From a checkpoint of a small audio frame classifier: layers 12, width 160.
Rows from block 5, named by matrix and row number. Each number is 500 + 25 x the weight over its row's rms, rounded and kept within 0 to 999. All counts start at 0. Numbers have three digits each. After the name is the row's rms in percent of the matrix's.
# fc2: first MLP down (model.blocks.5.ff1.fc2.weight, 160x640), inputs 160-319
fc2.4 095:541556529504523505500476474464488515473445489526560448454479500499454507495473472477514465502490502493505475501532439525495488552538488515517459470505510522508461490480485508450511494513522502530488535498505471511531510505503458516470517518506465519469480512482499445532474519465469494490473498503527493452523518519528498439503543467507480510487545475505519504506491503481518502501428430510521480510504493504498500488522490443497500508517474549453519515517493532548523514547519506
fc2.5 104:475501522535490501484469504483497489462518450498473501498523529548503481515524498504479509493469499513477507509513519523494510475522512535535502501506447510451518517528483496516506548480477522471483520510498510514493515508521560490485454488509524476494519450514466532528517480523475518466531503516506491503460464478485499461471458496460512489468509494490525480488492493459507459528488500515483510477473498493522472472526506461503499489446475461499482551517510489499512487480481502
fc2.6 110:516530537507531526499503501487497476533518514538495494512493438486518533458490478483514492491473536521517493519501466491524486484465506490476503525496486517544478494518502471487483511424506475491531474467554488484521530527483518545497443490562515461539497457497478477497534537548534532494509463448471550476538527519468514452527508493476492518528472519467509508485530534475538490490506481482503506477477490489492487493502503485493500515501490420502512516501504515513515478542497505
fc2.7 097:496506483520548491481449521506486520543476475518419498504453509506511468469533511491482517515527475512522552477519496554485477540516504519481506475488465494514500519477473469500485497528483496508518492489529496505450513480523518447490502523472446524505480515527532499449542477525512493517484489492517480514480557473511492492497463501464516510475500524490523498517503514499464491489479476538444505511471539501513495498542488512530543509469485482483488490486528484490478484563482515
fc2.8 099:498478475519452506521527515524474468487562524471467545505518526479513493521482500502494465505501492525449527485506479484489506478511498483525493525492507511482494496482516506537527497467518541494489511554457537475509472446510504488472530481487480490540514509437529533517468485459495487461527515517523497500543477507483549508485528474519510457502510539482468524484519500520521494491520534489510530504541527492492470500503530525502528503475521494492458526501537505509526524495529446
fc2.9 105:492523483490493515506511511549448536528514537475517468538489463477504535531477505520504478523520505491472525537521502476505521484495492476508480532506523461542514482487476485491504503489472546490557486466518521507512506464524515509509492464481511490496504503529499495487491513497498497469525476517520480493524491516526470449479505527471441480472477520517492514478498478527454496510511568504538514489493500474477464491490551495491495494474544496514515508485466455468489470499522506
fc2.10 095:536521467489477492479501490544492510462524450506451492456499511554512527462511491523461507495498452492494504490536488468459533479488490502520463503501491501510510526502513491521505493492484536478504512419504506517484502499496513481472511514481529492491505480449532498502465529507532504472494491526498513517503514546478480520509517533486491511499501511524499484473508457534478528502476517492518485484517506489511459517457464509469497558497473494533495512509468470484497527548509521
fc2.11 097:493482509532516516456489496483513560495591510514512511504510527510478508540522521526483546496512481507511554496520508469502492498533491509543531507498446516466518506493462495525511546477485488503520521474500507491450494495489519502478473498517485528429519461528529487518494483559495525467537510497530537540523504554568512484502501496530436527519511512529554493506499454524506487522482528491515514552535493477457455513526480544508537503546491492453495516473465455515500477515544455
fc2.12 098:496506508495509493519487466489488481511530506523488487552504490538495429495528517484508493472556519481503521472525474551498519475486545499452495489509517538562464529530473496500565493522523508537514511494523470530526453483510517494465509539536508497489513489516492498507523540509529495506444479474494515495537529494496484491526485452526478521489492463470485506576477506514532502443498483564470495465490512505559513458517516478504508495510537488493499525488466462543525488456486494
fc2.13 103:533532549470521528516503483491467495542526530455529490531500534488565517530465525477529521485535467464454476466505464480481507471439491524513482495490487532548477513525534478499484543525440484510547505503502534547501457507471489494498479531529492489509503488459509493520497499499486508497496476503499451510455528515516531562525519486548524480487490460471525513500483511462498530493480510515519489484448471503510475441527547502504500517491498497469534482459502505534516534521497516
fc2.14 100:478513466488491505476486489461493532513468468495498498482460502480502480497543513499467548521498521485476495478494480472538580490525488482501505483534471482501481483475515522521488473503474512495539551471480521499505460489507475498513468469500492487522490489445513466510561499473534475510518509503516480496528449498509508498531515440553492471505497485506517518487519467548547506501508516477517465492519489495499502496500483471486517489499551531465526536488460475480475490477544489
fc2.15 091:494493547481521475495487516561468476503501501467507442464480491516484498463473517525524496500525484515496542489483515481519506488475496457513471464508519469499507509511495507525471507506506512480509503511515482559449507465489541515474533471481477479497493454510478530464497489523528495510497518493464535518499482512527513525467449507504537467525534506513483497546497471485485527466510539485514466465498568487506501555509485525461489502459457563501528472507521498516480468505456496
fc2.16 099:505480511520483454508514471509475532539472548521524528518512546546516471444496530536504556494501469529468492494491510461457494523483504515502462443481505524506508505513495494508515515486470465489488534498475477484459502481489491493512538503515517501473542516443496496508491510437511472556530479524542521491498502494482481517479497501507517485509470498498549503470523531543494499517445537508493506507474480497532475430473491534492483482508508492492469491472490493494522503506504520
fc2.17 101:485472530515500487495502522506522517525454506469488530506493446539543499510472485488497511520544471503517487470492510515495467541489489505508531472509491524546501541498468529550487532531484505515520437515544552538476498500523526503464485512532509501490512480509530492472492490487528463508513450506470557453544534490478453442505490501415486492492497490483520459478502507479490509506478490504537500473459495517480506497501519513469533532503488487501512495508514506506460530523461515
fc2.18 100:508493505497503488477473507474504512465527476515474455444528525523492499495510501472524556482535481539498463500492499525467482540502499517476536513511487506448519528484458501504489496495522499523516466531508519523506544537486466516479550519519503490493480515474497529491536512490510511504520480514489479505512468503464527487515468513524458469504472510487532495468478477553476473525529459483523502487484516531500480509497529484487481479519494489474471462515540518521503547497483458
fc2.19 101:500515496518503476510530507475517474489522506468459525516475490494485485545471527437516493518583491500460461498527476512497487520546485475535501453507519537532470517487491564539508513504478508503479500528476530549525462514497531461524482462513498542502523504472513493528516505507462500475492490462496468486525489529502524533473486465514533488492536509561509484508481482519513487521513529520506497515513465459480549526528503463506505523490497512453481510493508517510501527505502488
fc2.20 104:499454553497503508521506510485482474498482496539451502488483424488522463504513506465511519480493508533452429545522479555483476485517540526511489509482513494518493508503495490538510511498485491505467453504498486531519496492517495509418482484472495520492520479443528481507544530468516495540518494463494541520549445497446492477541528477553505523536476479487477475487499482488495505512469502506457505483457470484520507445526481471516480478489458486518535545523511520513497499515499514
fc2.21 111:474532449479526510489476495511480521509543512511478530474489472474489458490574550486479499524490490492507487538484463480527534479506515517515509496519500524498530502480506506480500497522522484499490520492512470535441485537509519488513473497490495481489504526504489475522486502504505526475513491505544515452497493470490485508502502502456496491510528487480491508494499501521486499529471473506511535476524503472472457550488561532507538464487454498544482519528520503500465511519446478
fc2.22 101:510561471533450516474542479486478473507515493460524483470510447501496556535477505489471484513450461495513525520522480560496485467525469491502482500484566504533489526457550506464514488570510454492494517520516481531495498524464497504511504530503506451525501511532525519451482528521484481500458511545508467470468484493554484470516489536509491510480476507465559492495514492486532524499509511513466491514513501501472489493516553450471482466500507517527515522449520495534552506521519509
fc2.23 097:496483518517508505495519482498487486460535462449497471518499525513521501504500487522515455502502520508467504497499470508482513508500463464484495467495499459495494500497488525545498540461450500490488491506517572521483469466518434496486496432495457475487517488502495526517466446503479497497525519488504501510509476500506500545486504537468502493532500503536447481470513477494510520537487529516510493516493537530556516540449499479511469483507527522460482510513454509491529451516520508
fc2.24 091:510474518475488490495535494521553480482500548462436520486471482493556530490474487513478534468544486482508579490508454538468547495518479499466502488501493479533487504503451522509519483502526530512501485517514502514468497480515518516498496540543484514504497495496529505516456509474472490493473487485467494503535485505517499514515441493474492503527517541512567489534490475469549544471519491498503482488530513472488487579470527463466524475506476495531471511487446485486460495455465508
fc2.25 093:443520453520494513517507492496485528520518529536515494534489522511514475487485514532545524491502484505492505514507503504493514493487509518537514511503504527498505474487512512489535512513506477501490553480481473503492483486554502467495502522497519518496507494520503502507512493533535500517500502515549501483484510521508465554510535505493478527465519449524518503501457496481524500540516450497520525470531507524495465475506451499462519521519523482530502507477488493506506506509479499
fc2.26 105:543507466457511481512510486502495495468505501476505492502491516456504458482473503512508445486548505487506499489480560486505511491530473457527489498510555478527485500488487544515485490493505498519517526469457468469501522434514519518498499531497502495474487449544515473472475530480469465512533469506485479514472558483516485487506446514487532550504510474507523512528458480471495495518480516472500492529448468509461517518517501512509494514542454507498492474506512473514468531540545515
fc2.27 093:492505524526502505522556490477511516517520503505512527479481483476509475442502501552478500465453510543551531491462512470449489502488476468519485517488502492503510476505514503512466536542521508461534508523510463495486499522513521517488504477490497505526493478499516446468485524521538504492514519511507501559515520488537523506498488545520441491542480494513536508519506449493498490473515500486504539496510527506519493510510502504505517494489539518516472533485534527503475450519426524
fc2.28 101:522499497494501526507519501454500481466504481517513520465521534527468496475523550478478503462535509483548491509485466502501503515480513507535519507472517512493498529456526526481493546506561491490565504537498501468508516452506511509512494481496476494495512521485513493520494496503506499486455490506488494484503495529512479496550505528464490479493501490515530512491508501513519527486495504519539453476497487476483489494460496546522495501484526494488532532506494529516484507501509506
fc2.29 107:493509451475530479489470525499514519471489499508508529504513480536498493506479481474527482504485518482472504517507465496511486523502483459525518511473486505500550511524469511505446519491507503474498492468481523505511510485514499521452521454475454481575516488444482488502487490522529464496505504492521525472497499478505501505521514489472498505443512491524495487536520497499480522476468548519485471503519536536486484512523557534465530532516478483508496534514506527488474505530535525
fc2.30 105:505511443470520505504535479463508516550524490546522535505483503517481441500501479549522524494498491513492474516518443516502480481492479521486468491497527528484514509548560486503533536455486508536475474452478473533501540518471513523514514498515482486493508515449478486496538516498551505481488510480514497490468457549471480505479477507472534532502490504484503564508500513435520482486480478498482537497526489499461478500518483478496477502501445473531544496486493465517474497472461466
fc2.31 095:519498486499480465529490531505515516526489472492412524517547487486473492549493512522521486505462489501503522466533484518525488468492516497515477507474513508479520521472479503500500501519508494525483547515475520516533474467505528517511488472442493479476490492488499521489516519499481531470494484529515502518494560544506555543467530537514498510504482490533515554512486485534480454498533482470480532501550481500529531562556536515508503460491484510500464568541492530535470486541478532
fc2.32 103:432510492482522538459510471437519472484511536478522529473460496482523463488501490476484471482474511517493506497497486488475467485483506539564509496484514518487512490517508481486524521511511539507548475525500466530485497503489541499510512512515526521455484489523518503439494509563544449475510464513476477507505486524500491472518487524512524502488476509492535487523525478475524525512492456504529503517476522519497507527511457485497492513498562504528474489521494538498490517503483470
fc2.33 094:477495515494510528523509488451486571513444535509529491487524483481511528525487451461502523506541481498489503512506516539478486507468492544544506493490462493468537504507513503524491466432493481504522537537516514542428465478504506468491468503525496451494520496575529501508485482474506483538516447517449512527483499502472487543489478485513537510472462475509493491542504473532492499518490485468494511546453490477504466498501487518539540482543462498555474459485500456502519483456515478
fc2.34 087:481480499492488469482478490435514513504502486506482490489515516494490469473494487528536510544417569489460509512451524515519494518478499478498506467511496487523504506481490532483527508456487523518496530476462534476481513521488486486484510499493501499554537521521476481506497504500525503513506469504532449499463510518468486497490486522518462496512501527551495482491482462518493515539491488494488510502562493517535503470521503495448510503537482502528494484512530532537515540529501488
fc2.35 099:479486464488533466460452488547534472478487521506511496520483488520501529471512494487528511469492519512507512520505496504478490487507484481523455519495502516489474513485464484513498508458485462515532492477503481522503485472515533486496468500549437479475544458523503490514501485510491494478493465502539560518484504492482483481487493499488515508513484505498535485504464509502466502454466518460473488499504475448468492496498501527468511539544508506532502531526456518504478494548465504
fc2.36 094:547486488534533513505441491499547453511473514471526473486526547498454485474493477515500510531520506519490504492518484503499469483460498482487498514526458509493509517477510521492484538477472526471528485495502542466516500518512439488485524463511496516506540502468487488504454529484565439525498489514464423491516437513527521494484468518498491474452504506465492476491484459466527489462480446513459502496517509478494502498506453481477452477471529539481508476460543507533551495517526525
fc2.37 098:451438491488507483471573504475509515536492519478494538512471491540505542483476502525519535536505498486500522500464514469541521484464491482532477480511466509470500463527517531512495462512488465464555498501479495504526485475454500504473468467510517561512519442486486485481493481486525508481513516519522493505479488468503541477473491520527527445528476489461504518514471532476492493495525494407511516511494484473489512514501539498521514512445518498487485533502496540533455515507485477
fc2.38 100:529495480519504515552481512491479554474496523462492487518488490498497451511499508475506509525519501479475449532493499526499531468514520512490484481486487494521517526462503513516549526522528444485517449462491562502502473487505494488462480504510491496447503454469491494478509496467493507517478555524536471511494498517515506532495505490495460522516503502529515523525431466497504494506519519472473486456559483478496494510495509532484543484530457428453469525496537464520479534513478454
fc2.39 099:530479513489519492485496502506495516499532513520534524486549488512512455519482541527487504475472522496507476499453494518515482488493517502555497506482521487501520523529504499515531530507503491487494533483542473506525495507508547541506526495471477548561515532512522486512516501547470490508500530494513478508515503522490490582504487524511501486456535506495508523491470497556511512486531545526476506506455505485466444484527466521508497510531503501499528517525514488501549498470499501
fc2.40 107:469550541506509484492512526538557477496466522524484473546498487477514511494527455508504529546478543529498517515516446513537506482502493508539523512529552460491515493488504479485472528490483515482530473481519457465454525535491527515520460468526493520471512497499490518497537501563475530474514500480519527475503499483519459466479510517479501464491501483500499507503523457493534485464493512451499492477495528494507507479499518471478461498509488509471485456518469543489514481541487520
fc2.41 098:493499493508524517469490490517506531449507494512504524491535499474502482461491486493495473519509466489476530458470537495510538499503494492544504476493503471480489473499504505498511515491516482519503532491527505460523506467529508510471483513525521505506504504562521520532485466511505511521520502481508465509437506494488535523519493522501474468474472466494548519492500498528517478489511508484514544531496546491522449523529518478511437508523517519498509507478471534482505496499552499
fc2.42 092:544486534485491504514489524475496505517513544491489530477522535490503489494533513504500485439515500489482522461505514507495517490493461501511476561487536505508476527469481474524505492556483492514497512513464467505489512495465503518518528505518475528492501482510480509493525503461461510505519522530513436478530492512483538533524484513548514470499535518511520451502471492529547544532540485530500514477532514470480533459504503467521491510493534548432498489421509475524510507495510500
fc2.43 095:474512504511483501509485484510478475469526535485508496529486534533491532529483532494501503456528485528466508512462496541469516502512510482441524481458523495476554515486495505525498501503523505528463431516479513485460474520477537491525530519507500473499500487534523518509469479464519501560495504478535481521484463472510485520534487469453519501468503541504519554508505477489512527511461524520485507462492516523499465463476434496480498483556485516467496484511545436513510522459511512
fc2.44 099:449457475523471504531532508486477528497520501507495525506489487460496538478507468514528520530537487471468489486495495483501512528496476511483503504513485467497482473516492487537539509481519467472526467507514525465514495503498487495486527475540549502480500504476491488527497528522485505537474497500532447501486487462476474509540516473511513523482494472513551536482520540493499510519493517513497487488442517502467555494512497498522489458486497492469510450508517508500523520506519535
fc2.45 091:498476491506502517484485488559497435504530468462474510520552529492520474522492537487489469455472504484485522478503489520519541523513526490523545481470501525475480494505484513465533517503498480543501497514449528485476472486506506518537492502481498508505534546537499490478470557491481546487519545490527521492443499551479498526484550514497537447507524491465499534516463493482489495491492478512469469553505477466514522480518494500509518467502536500532533501502498492536488524476478496
fc2.46 094:485512457498533526487513486546512493473472473533497506496489518523494538550546498514553477450451468493523531481467508465468538504494528499507506538517486519485495485499506518505513489494488504525506512515526486501511530481516505497435530477527501489532512456503486481497482470484489475501499515487567504472533478517506520479520492515524530455531491463516454484534524533513484559494502484499552499509532478515487467486494489567490473489506499431472466508503511536497477481526482501
fc2.47 099:472483516496531516491485448486474536558492526511532475518441511528473480471513471522465514481451493482496511489521462477499491497485535507537480478477522527483479463572510486494507481531507474498524458539494542473521525473486471493483483507540506465541491509475448469461500521483528451501458464504488525486489526503508472452448543491502496495507506467455511491499492505480523530514507493517533497486504473531501526513501515519487470492514517528523553479504512512526495509499494478
fc2.48 102:455468494471529508510468531500467512524469474505494499496484510502489478508481464458503551514541512570494519540491516517514486538474515510484552454525519528512514501523504469492468509500492505480512526487528447508486520509525493518511488518495515498472494511478536500502501469489521505544499507506465511499471510437543515539508494501458510457463524497508472515485523500507514499505489516518504490439488579495549535481543491540467569499469479488543457515494519443449515474508501490
fc2.49 103:506489436530508515456459489527508510506488502498463485515483483510512491520528481479518484520466467502503489558484486485552460508528524540519485535466509490465522480528509500498554538532474487517494514494492504504492475458534487551515516511488539465478472532499497521487464504488497483477486512494502474465482501502524502497526530492471530514541500527517475491491498475529479480473525474501465505468550512536471519534485502484509482470515493487533475481510553514490505476549504462
fc2.50 112:477502521502496500475481486525517475483483481505490463496510485451529460501483526493529464475532516466508520456498484498498488485503522480443496513468520489462489527497507532487479537518498499525528504519506512466503481483497534491506499455517480536481538515511510507470480511502515491490486512505560545469482477496516472464536476475528506496456466546500551513528523489493465569495457481530503545538454511499525502474474520496527514532518482519530563468485509474508473529540512532
fc2.51 099:527479510513520521505478498530474499494513483474552538460519494514526541533524486454491495534525527535466531446512520527485501499475511499517503481520507525510524470495499529510493486491545442511470453510511483544495436539506491475467485485489506467455507490529492495454503486509517524461460535550510457557496511509471534474493499504518476525503471475492498512510461475505464536520494496535507526502518501477472500491458521503501527490471512516488499460511515490539480497560506478
fc2.52 100:496491528501531527488501469495521536500485480530512543495496492501535508515534498569509507500531532522517492501474542483480502475511493487506508489498505524523490497514494443496468469476545493497525503496454543543467485474497494537487487478485487458489472500493473531508457497467506478516513504503459494527489437441512530527525482502546484498501512497504532472482512507490466498472486477490511500465533515509524473527498542522517489503512444520508471490536530486496497475528478468
fc2.53 104:480501495468499500537475533439500545514480501487510503506536530473485502498475535508477483500529505523470494509529468541485488513504511579495518509515526529506517469487528502420520541469491497526494522480547487501497483534510481497515490497504492480496544518521484492557480500483537497500506509497495504470530479513511480495500500533505578520445513498491517532519517510526496527479464474531504484523499482486486496453530506492480528457524540483489490507447542507497518503500519491
fc2.54 096:474485531516538476507514527527503516552461494514509494520517533460564547459502487499455503484517465512465554515483484500486485512486495521537479511524471520534534495537478441477496523504519516461521477462517518480459455530504491491538477481507495522440496480485513533477508481518520506543517553499495470468524487472483478488493497518488541490505472506522504467508515491526489512510507514516557501497541549537515482520503513505483505526534574475535501474469512530517488519473512497
fc2.55 105:520524454524508509484500474532475466491487483498523485536490559490532487484521481535505522483531498527474490516494469474529523499503470488475487538504480483516491507529475487498520539449471551506503489519515500531470514504532489481532479485528481496549518495485498499519464494509484509525502472487501487526511484517483477475483522526478488533479499527512545507500525472494507516509476487553491532499444508543566510494480464440509478512558551482468501506500501461471542506436496509
fc2.56 096:496496460473449460538500476522501482465522510454503498526465521483489465500491497512491508511538499501524505437505517524530493537514521492523482541498502510500455519524486516512544481526466517505541487494493507533480510536481470515549512502511489516477482500488520509481486513494514478475457470517509473497515516492509505553460526505561522520513514524553497461553516487537513502514487504525508506515472460513502475510486519515505508536509512522514434475473571473496495464504517526
fc2.57 098:488532507522502513536470516484479542500476484515488511521488475507518459509490488532504469520491505512480475508482526500494485511515541488488501515472560533434443464489473484493471485555535474494497466501539533496492485514461545479552516504507503532460467470461519488486460520466492449558459481524484551542486477487538532485457549467511521512507535489466558545498495458515473445515490500511423483497487487483451539527511520513483498507521509500526470486486496488482507537506458501
fc2.58 096:471468498458474471496444499473507529497510461512479492531486532504487472503548517486519489514483497490523513488474551527486490494460486497499509479492499495507512502501519507552539498514483531530496510466492502496465430498551504461463482462504527491493491507492482504456507508518483479524510482523551488469496501508474499500482470499488530464484484551500477500530504529522503482524528536459515490473521490532448514513500499532517503579556484459482498495526444519490499522484535505
fc2.59 098:501476487499493499461523489527458452471510512475487503537482468474530516510474516477518470468522500521505452469507529535511465490488498496496513456531516501513478467492485499499487531487501510485471511532511496470470531512478500489478496484499443480486482475560513533472494491480495493523492488505490502458444483459511502502534511506526535514469481480478494518488440513459455541500495520492498475509465451528520526494499486476514507500529525518512488506482491488525483505495450499
fc2.60 103:483527466516521493468511479476512487502505507460526485481493513460514458482477452478509484505450521457449514534479510519490481500528536467509505537465521497520531476487531510476484474524553528512526483496528509496462501455462506460512516489518488517503444497545517483493508490517572490484535498517505474547512487459493484475511512514505524492504503514523499496484510497499499517500501524475463495543490528503492503500478497447482528496555501483466460497503512504477458516498487536
fc2.61 097:488476521497511489521469495517496514513473455502508440443503525497524495498526518539488518544501462522472519488488538505544488415451505496485490504517488487498494526500512478486508454532568469515499509482498475466515495462511510460523501507507508488496486510503483479474563487525477508505502473547498523516515478515461511520503521487516538508482489470526471481474498484489553488428504545535519482464442489491515531494484463510517494492471478501528502441460474525458476473523513482
fc2.62 104:491479457508506522467476510514529518532496448491462504493488482544505472499493473499481508478493525505513519486528513536504473492546511489529478525537489528512522526478467503467524441488514510469455499473459506491530514476529516477526486504506491495484476496501485481475511500529492508500497472478529503507469549501502522504497492484473484461505470481524456514467482517507517474472480496474480531500505566511471496539492525520459525531520459488523513580477490507502496476542515518
fc2.63 105:507518520518531518524501501507478532522518538479485489545524481485465520508516500477506499480563510490465474458551546501475520512507477523461486505516404491500487486474521518539503515477503469516561510476495499520456471515488467473513493466493469519461471492491512510500491520462481542461507495519475474530532489513540503565440530504493474505518539506513520533444501469529491418514499487485465526459521515508477453490519502481490511484503510497483500454512502492485502500504494527
fc2.64 097:477482467535501505500474524478495576478495517534525509532471486504517510508512510475459526516497497472487547539484528513487538500532511550521487462474507509536491503509493457452524541520504541486516531477496486491528518511550440506459511499530502497507484466488519520496472519490478488504522541490542513488514508532473537578486514492493531498446484474509529478493499553494528509527474506487478460539471501496515519562543508575444527480496511534545518543518485515494491463508484474
fc2.65 101:457516441526519482526527482527471495507502466538481474513505471465482535535510516562514498482542501471477528561459504480501506484501468513478511501478463526516503484417542490521510513478561472495536472530491501481463498493479509484510529474464475535462517519489494481516522489491471537493517455500493494467509512517463522499477485536500491512492547510500502451501482533495454448524485518524480496477493506506497513475496493499527539513534527495491496418514494481511522508491495506
fc2.66 093:521506510508500507477489508517505492504519467505485465472489493485503504528521504533488482473486504525492487452496507506518479547486468484465486479498470492495511496485483530499466534527504503458465519482500475526506511497496504553480493490488529472503495504534481553491467505529503506531493498501475478474491491505482550477505475466490457521506500539488526477498494500451498477522510482471515554517508472494531463465512508493489506467444483513467494530454528471498491520490468531
fc2.67 096:512506487516472532506492527545522490511491500520507477498517493547505500498500499466502544483517545545450519494512484474505493507518468514468523509513485478522464560474532532500517516502441489470490488500529461492452507527519529512506504490527527492527482513481462482526534469468518520520494434525488513489509509419501494486508490484494488516468476472528519510540497443523524477480485495501525569486527528540473487494513526514465511524526489527518494484550503476504529494474517489
fc2.68 101:496476483488509489518490516477499427486527544525497525533483527497516481495510493481496511519518470496516531480498458558455483535527493517514451497513490511491494494512483527505497520499527485465564495498515517525518477507541482515518479510522483483473487537477495512475497508480506489509448483516499488513517517472509531470525521546514478532488507456479506501496523447503510461529475449462517526481449448555483525548528445528475465513502475517493506482501504472499491484465473488
fc2.69 095:541476584490508511503498496504501541490503492507495550489516511479522469520523540456482484507492502503485525495537527480455478458519495511529495518505473522519519467458480510473467488505544510520511485515474516481423468455491505476537523480502526498474537532483487517502472474516555508529507495516479527497528476508497444486521508515497529514541474537540471496483495489521473549500456473512506505488519478498458512497461499503478478517500512467546523458500506483505522521519508490
fc2.70 107:522483469500542487531532509501517536497524503476477502506511514491539478495541429498487487504532489446475525524466472478496501482547502439486500493499502487546515527521488513484474513471450547537511513515516549525449530498483511482530481482501511492470465501488491498510514533550489510516509484483445440519518541507547473434526479496506484534484471497504507529475500494495512509503524521459471532530497470493505513491503466464522530531516485484524479510535494501532518516532495506
fc2.71 108:497494482521493466479523497490535478473484498521536489468510515494491480537501499500512508465521499491541540502503509486456466518489531532461535463513493514534493509517438463542510496523497502491495480483521515539519532481468509534491463460542494509443522488523509508490549503511506510505482498550469499483530523502471483486501502496506497500465476476514527515497472505501508503496503476490515482522488545486542483492544476495537472480491509480466494492476458507511466513472528543
fc2.72 102:530506500476460478494468462545515482534497497500500499501508483517524535511506515526543528493480516528518498477509505472493456505501508497458486519496503488464503505530493541482470524495503517493499472521519517511529525465528494523515491510470497484559458539490488465521491501507511489511497486501497467505537461499503471416490512505450504508536478518486494509503535535429502523472506465547500490521480528504494494511493478451436483500490494503446520515485533510469541502506528498
fc2.73 105:495485512485540503511485532528459568520476541499496508509545486455488456517482531487500478487462477489492526468517484482458508505503526529536503507514528502552498518445483515485501565507481477481512529516506485489534502514505505450523533473544485522483512508506524472468524486524493523527525520506516472516465557528539540511518509472492464526443493499520484530532489477478500517453475485511506496476487516506470501492535460510481527530486496527523526529533519507490511495487514508
fc2.74 098:500473444511552466438535545490503485496493514500519510501516457499540531471534497516484540510493464508519471536549494472476514498502473463448495530532502523515523496512491455491508515497487515516516492511559492516490496517525516501517497508513505519513526496498527518529530453535500504510533453510483500499477475521541542466510494523516501464493496526525479474459554488484457513477469476492508476526552539509506500523450514488527505440520531513487507490524508516503528509500533529
fc2.75 102:453528512469530499490502510505565470483476482505490523478524506477534496479482506477482502528518525463519532504553490486469477499517502503448536486477543519525528483499518465489510478538546508484508469477517521481568501525484507497483508512496527489500507543446516449501466544504475506523545467477517492523529514456463496516512528498491502498475481512517502520469523508492492487504502512518495524542479506528481507486494449465504485477544528508492503522476499490477492499483468507
fc2.76 096:522516455508539540471483473475499510480480526452510518518506470501522481514472481511486488452486486458503528483493533483542495537512544487511434502472476506495517508513520545543519482493556500456468503531515519524520474468477507490508501512503485529513507517526504488463548468554437500498518539518581478502538501545495480517482513492502519530485472527545473522533488486465524488523535496517518514512499551470451477515483484507542511546480479497491438521489529542498492510506537474
fc2.77 096:547531459550499518503480513505531546485478507542510529480475491463515470548483511486503470499523512512523546518506488506501520487512482536523545470515481518511510504512449484527520459473494500516485512509502464556494483505537525490480465449467543472527510529479470498527503467522512519519464474527489536538500533536471537425480534468488532495499502492523468468506533465523492528476502511514515510464479470511531526499497515522515508482450500506555529476521514481480480504470526460
fc2.78 101:515511510473507504508505494470503499510516464517531525481490521507514484525499525511487527481497496500530553511521479488518556451488530454443526511510499499476470503493514458492504498504478485536483533492540483490466451515530481454490527497491500502510501487450521504519484506462501493497461505488451512495498545523462481465471521512530455490492474516488500481471525499522481453486488541473519490472510514501528518512509479535485481465489482522548499506501486530502489482468510506
fc2.79 101:482537512457483436504463496507479580483553521505543515499496515498465471457498468489533498511530496518531545527533492457471528520480492528477516510470510518523560500502505541510510481471461493489497448541538494462446469512521511505500547519467507491480528514498486516472472519499539523509495484482518482529512558544497508513486506480480521509467499519488544515493534486458491523507507507503482543561490538520540527524536494530488463506513559501517481490498503528505467490504551517
fc2.80 101:548574534481495500507522487482551485490506478483464511474476554502517478493543492516507509486528489493457510498471455476514523528485526503522449502534449520511494494527517534460473480527511542548476463494458500532462472501494505490478477520481512487498556493478517525468490485491528453455489468539483550491514512523508484477479474443428479484487470508492486461509503485501504498524444476499500494481514469480486496495444510543518500550486509500475514472509450463510458509516470476
fc2.81 104:483514496527492441482470524543514517502517465504467470513504532490474533453503468480480527489481473485524504504497484488452473498506539510495485509489494452537498490457516507489504489497475520505511557495516475525507500507509489490504513516483520502475511552500467522495486529503493497530518493509508486448531516475512527503466521527533469524476515497519512511469505477550495497519480553520507508471474518496561459490508539454441488471557526489460513514482508521477462550520470536
fc2.82 100:504510521523492490474511507450548498473469475472456508525500508509471485493465496476460436483482523470457543498536486509477485541466468518500508467509502506471508534488501453525534508526512503493494516487543510529511474510526537454504473500510470493436499479471490506502504466525439471498458517465513499458486514486519516531485474499462507452545489458509518506542479516514475506515462527470511483502487521503473536523495463478489519502495535486492486509481514449515508536485549526
fc2.83 101:511515519511532478522492500477473520489492465509463445484517478508513516469510507575518456473492491486480470485503497508535479522503539478495443500484513498476495504536488463519497547505515503446533531522500489503475549513466521497514497536504501487492500534492461499492506534506517502513458512500477469509459509560511542471495465478533507501538477481525509504518511481482516562469517477497527479509487501498494523526520495493490503496487559508478471530498513506501504484556520504
fc2.84 103:511474490529514553441556468523466458469518518518505512466463512518476505542479513523510500496453499486474508540503461501488501485553474499491503522483516480493504502511469499501472540472478485498515498550554525523506482515500516492517469447558510533543490502508490533508510497537509518536478547508550511470480486516492499488527491491513476490489513517540499498536486473477524582514505493546517525526493494467503496484516518506494551505505506539489505519502516491481526534465499454
fc2.85 098:530469467519517539503517490512535509493516526522493518510480537497492460491476506480492475472476488542531513572510520519494484510512504509502514493478443515493533522511459508524512541492480508478471523483494500528498526530483502525496513522486486527517545491491499506520488488510525511498499544494481492482511477555506438523497512497504450496517527542566508484506530500480482510527511565529492553481562472476479508503500480514477482466480487489526489546514457524509498486517473465
fc2.86 100:558533469455503483528531468511479468539512490506497490513519477504533532520501513525499512547490531513515502506515479453507559492468475493483516468503463535475469514506492528524486508501524461514564511503506482494507480495504491477497533532506506541469529499503459536504514498512544462486541507494497474528500511504471499489477474538475509478564488469504536481550498486500474509468487558454493531444486497515478553535492480510465453478515505494507468511489495509501484534499519479
fc2.87 109:498480527460474451547571486488539504497526478496490506474493492479514485532482504503524489483474519504511492462447494483511518486478545487510507488491552502498523519535509530518510481475491519552496534505536498490459525471478524458476509473505496506482516519545471514514499531521487483480472514494528550486516495505472498558472467475425509500517514525476497522484465552491464510511504506502498449474512442483516506543497477537545485481494485476511490512522486460476443470503469492
fc2.88 102:504539547469516466528488517483490504527480464503534465533452477517492520513512522519467484534543476546492547525494499501523509508463536459512469467508501519530554494460491451506504471541479495478486505496528509442492484508497512487530522482480528491482484479485510496506533518508478480475486561471560539525514503526494476520504522510482499537451475520483518537519511489502467436486489528471511491547491556466504487498507496544509460504521479468513490492483512496492523461474533505
fc2.89 099:524554541475460498479493497528451518515561496529555503504491511578468490491517488477501515523506488464481513552524484525503483463488466549493536503479491521523492509476493492477530485464483501516514518499511454508503478480491467499505493524527488469456490485539499484543517517463509504502530474476486456532489519511502514535475477517523463510526521491503520530508456504519517472497518487482467514535523501458498513451500458515490464494495518471434479491525533448527530533492541461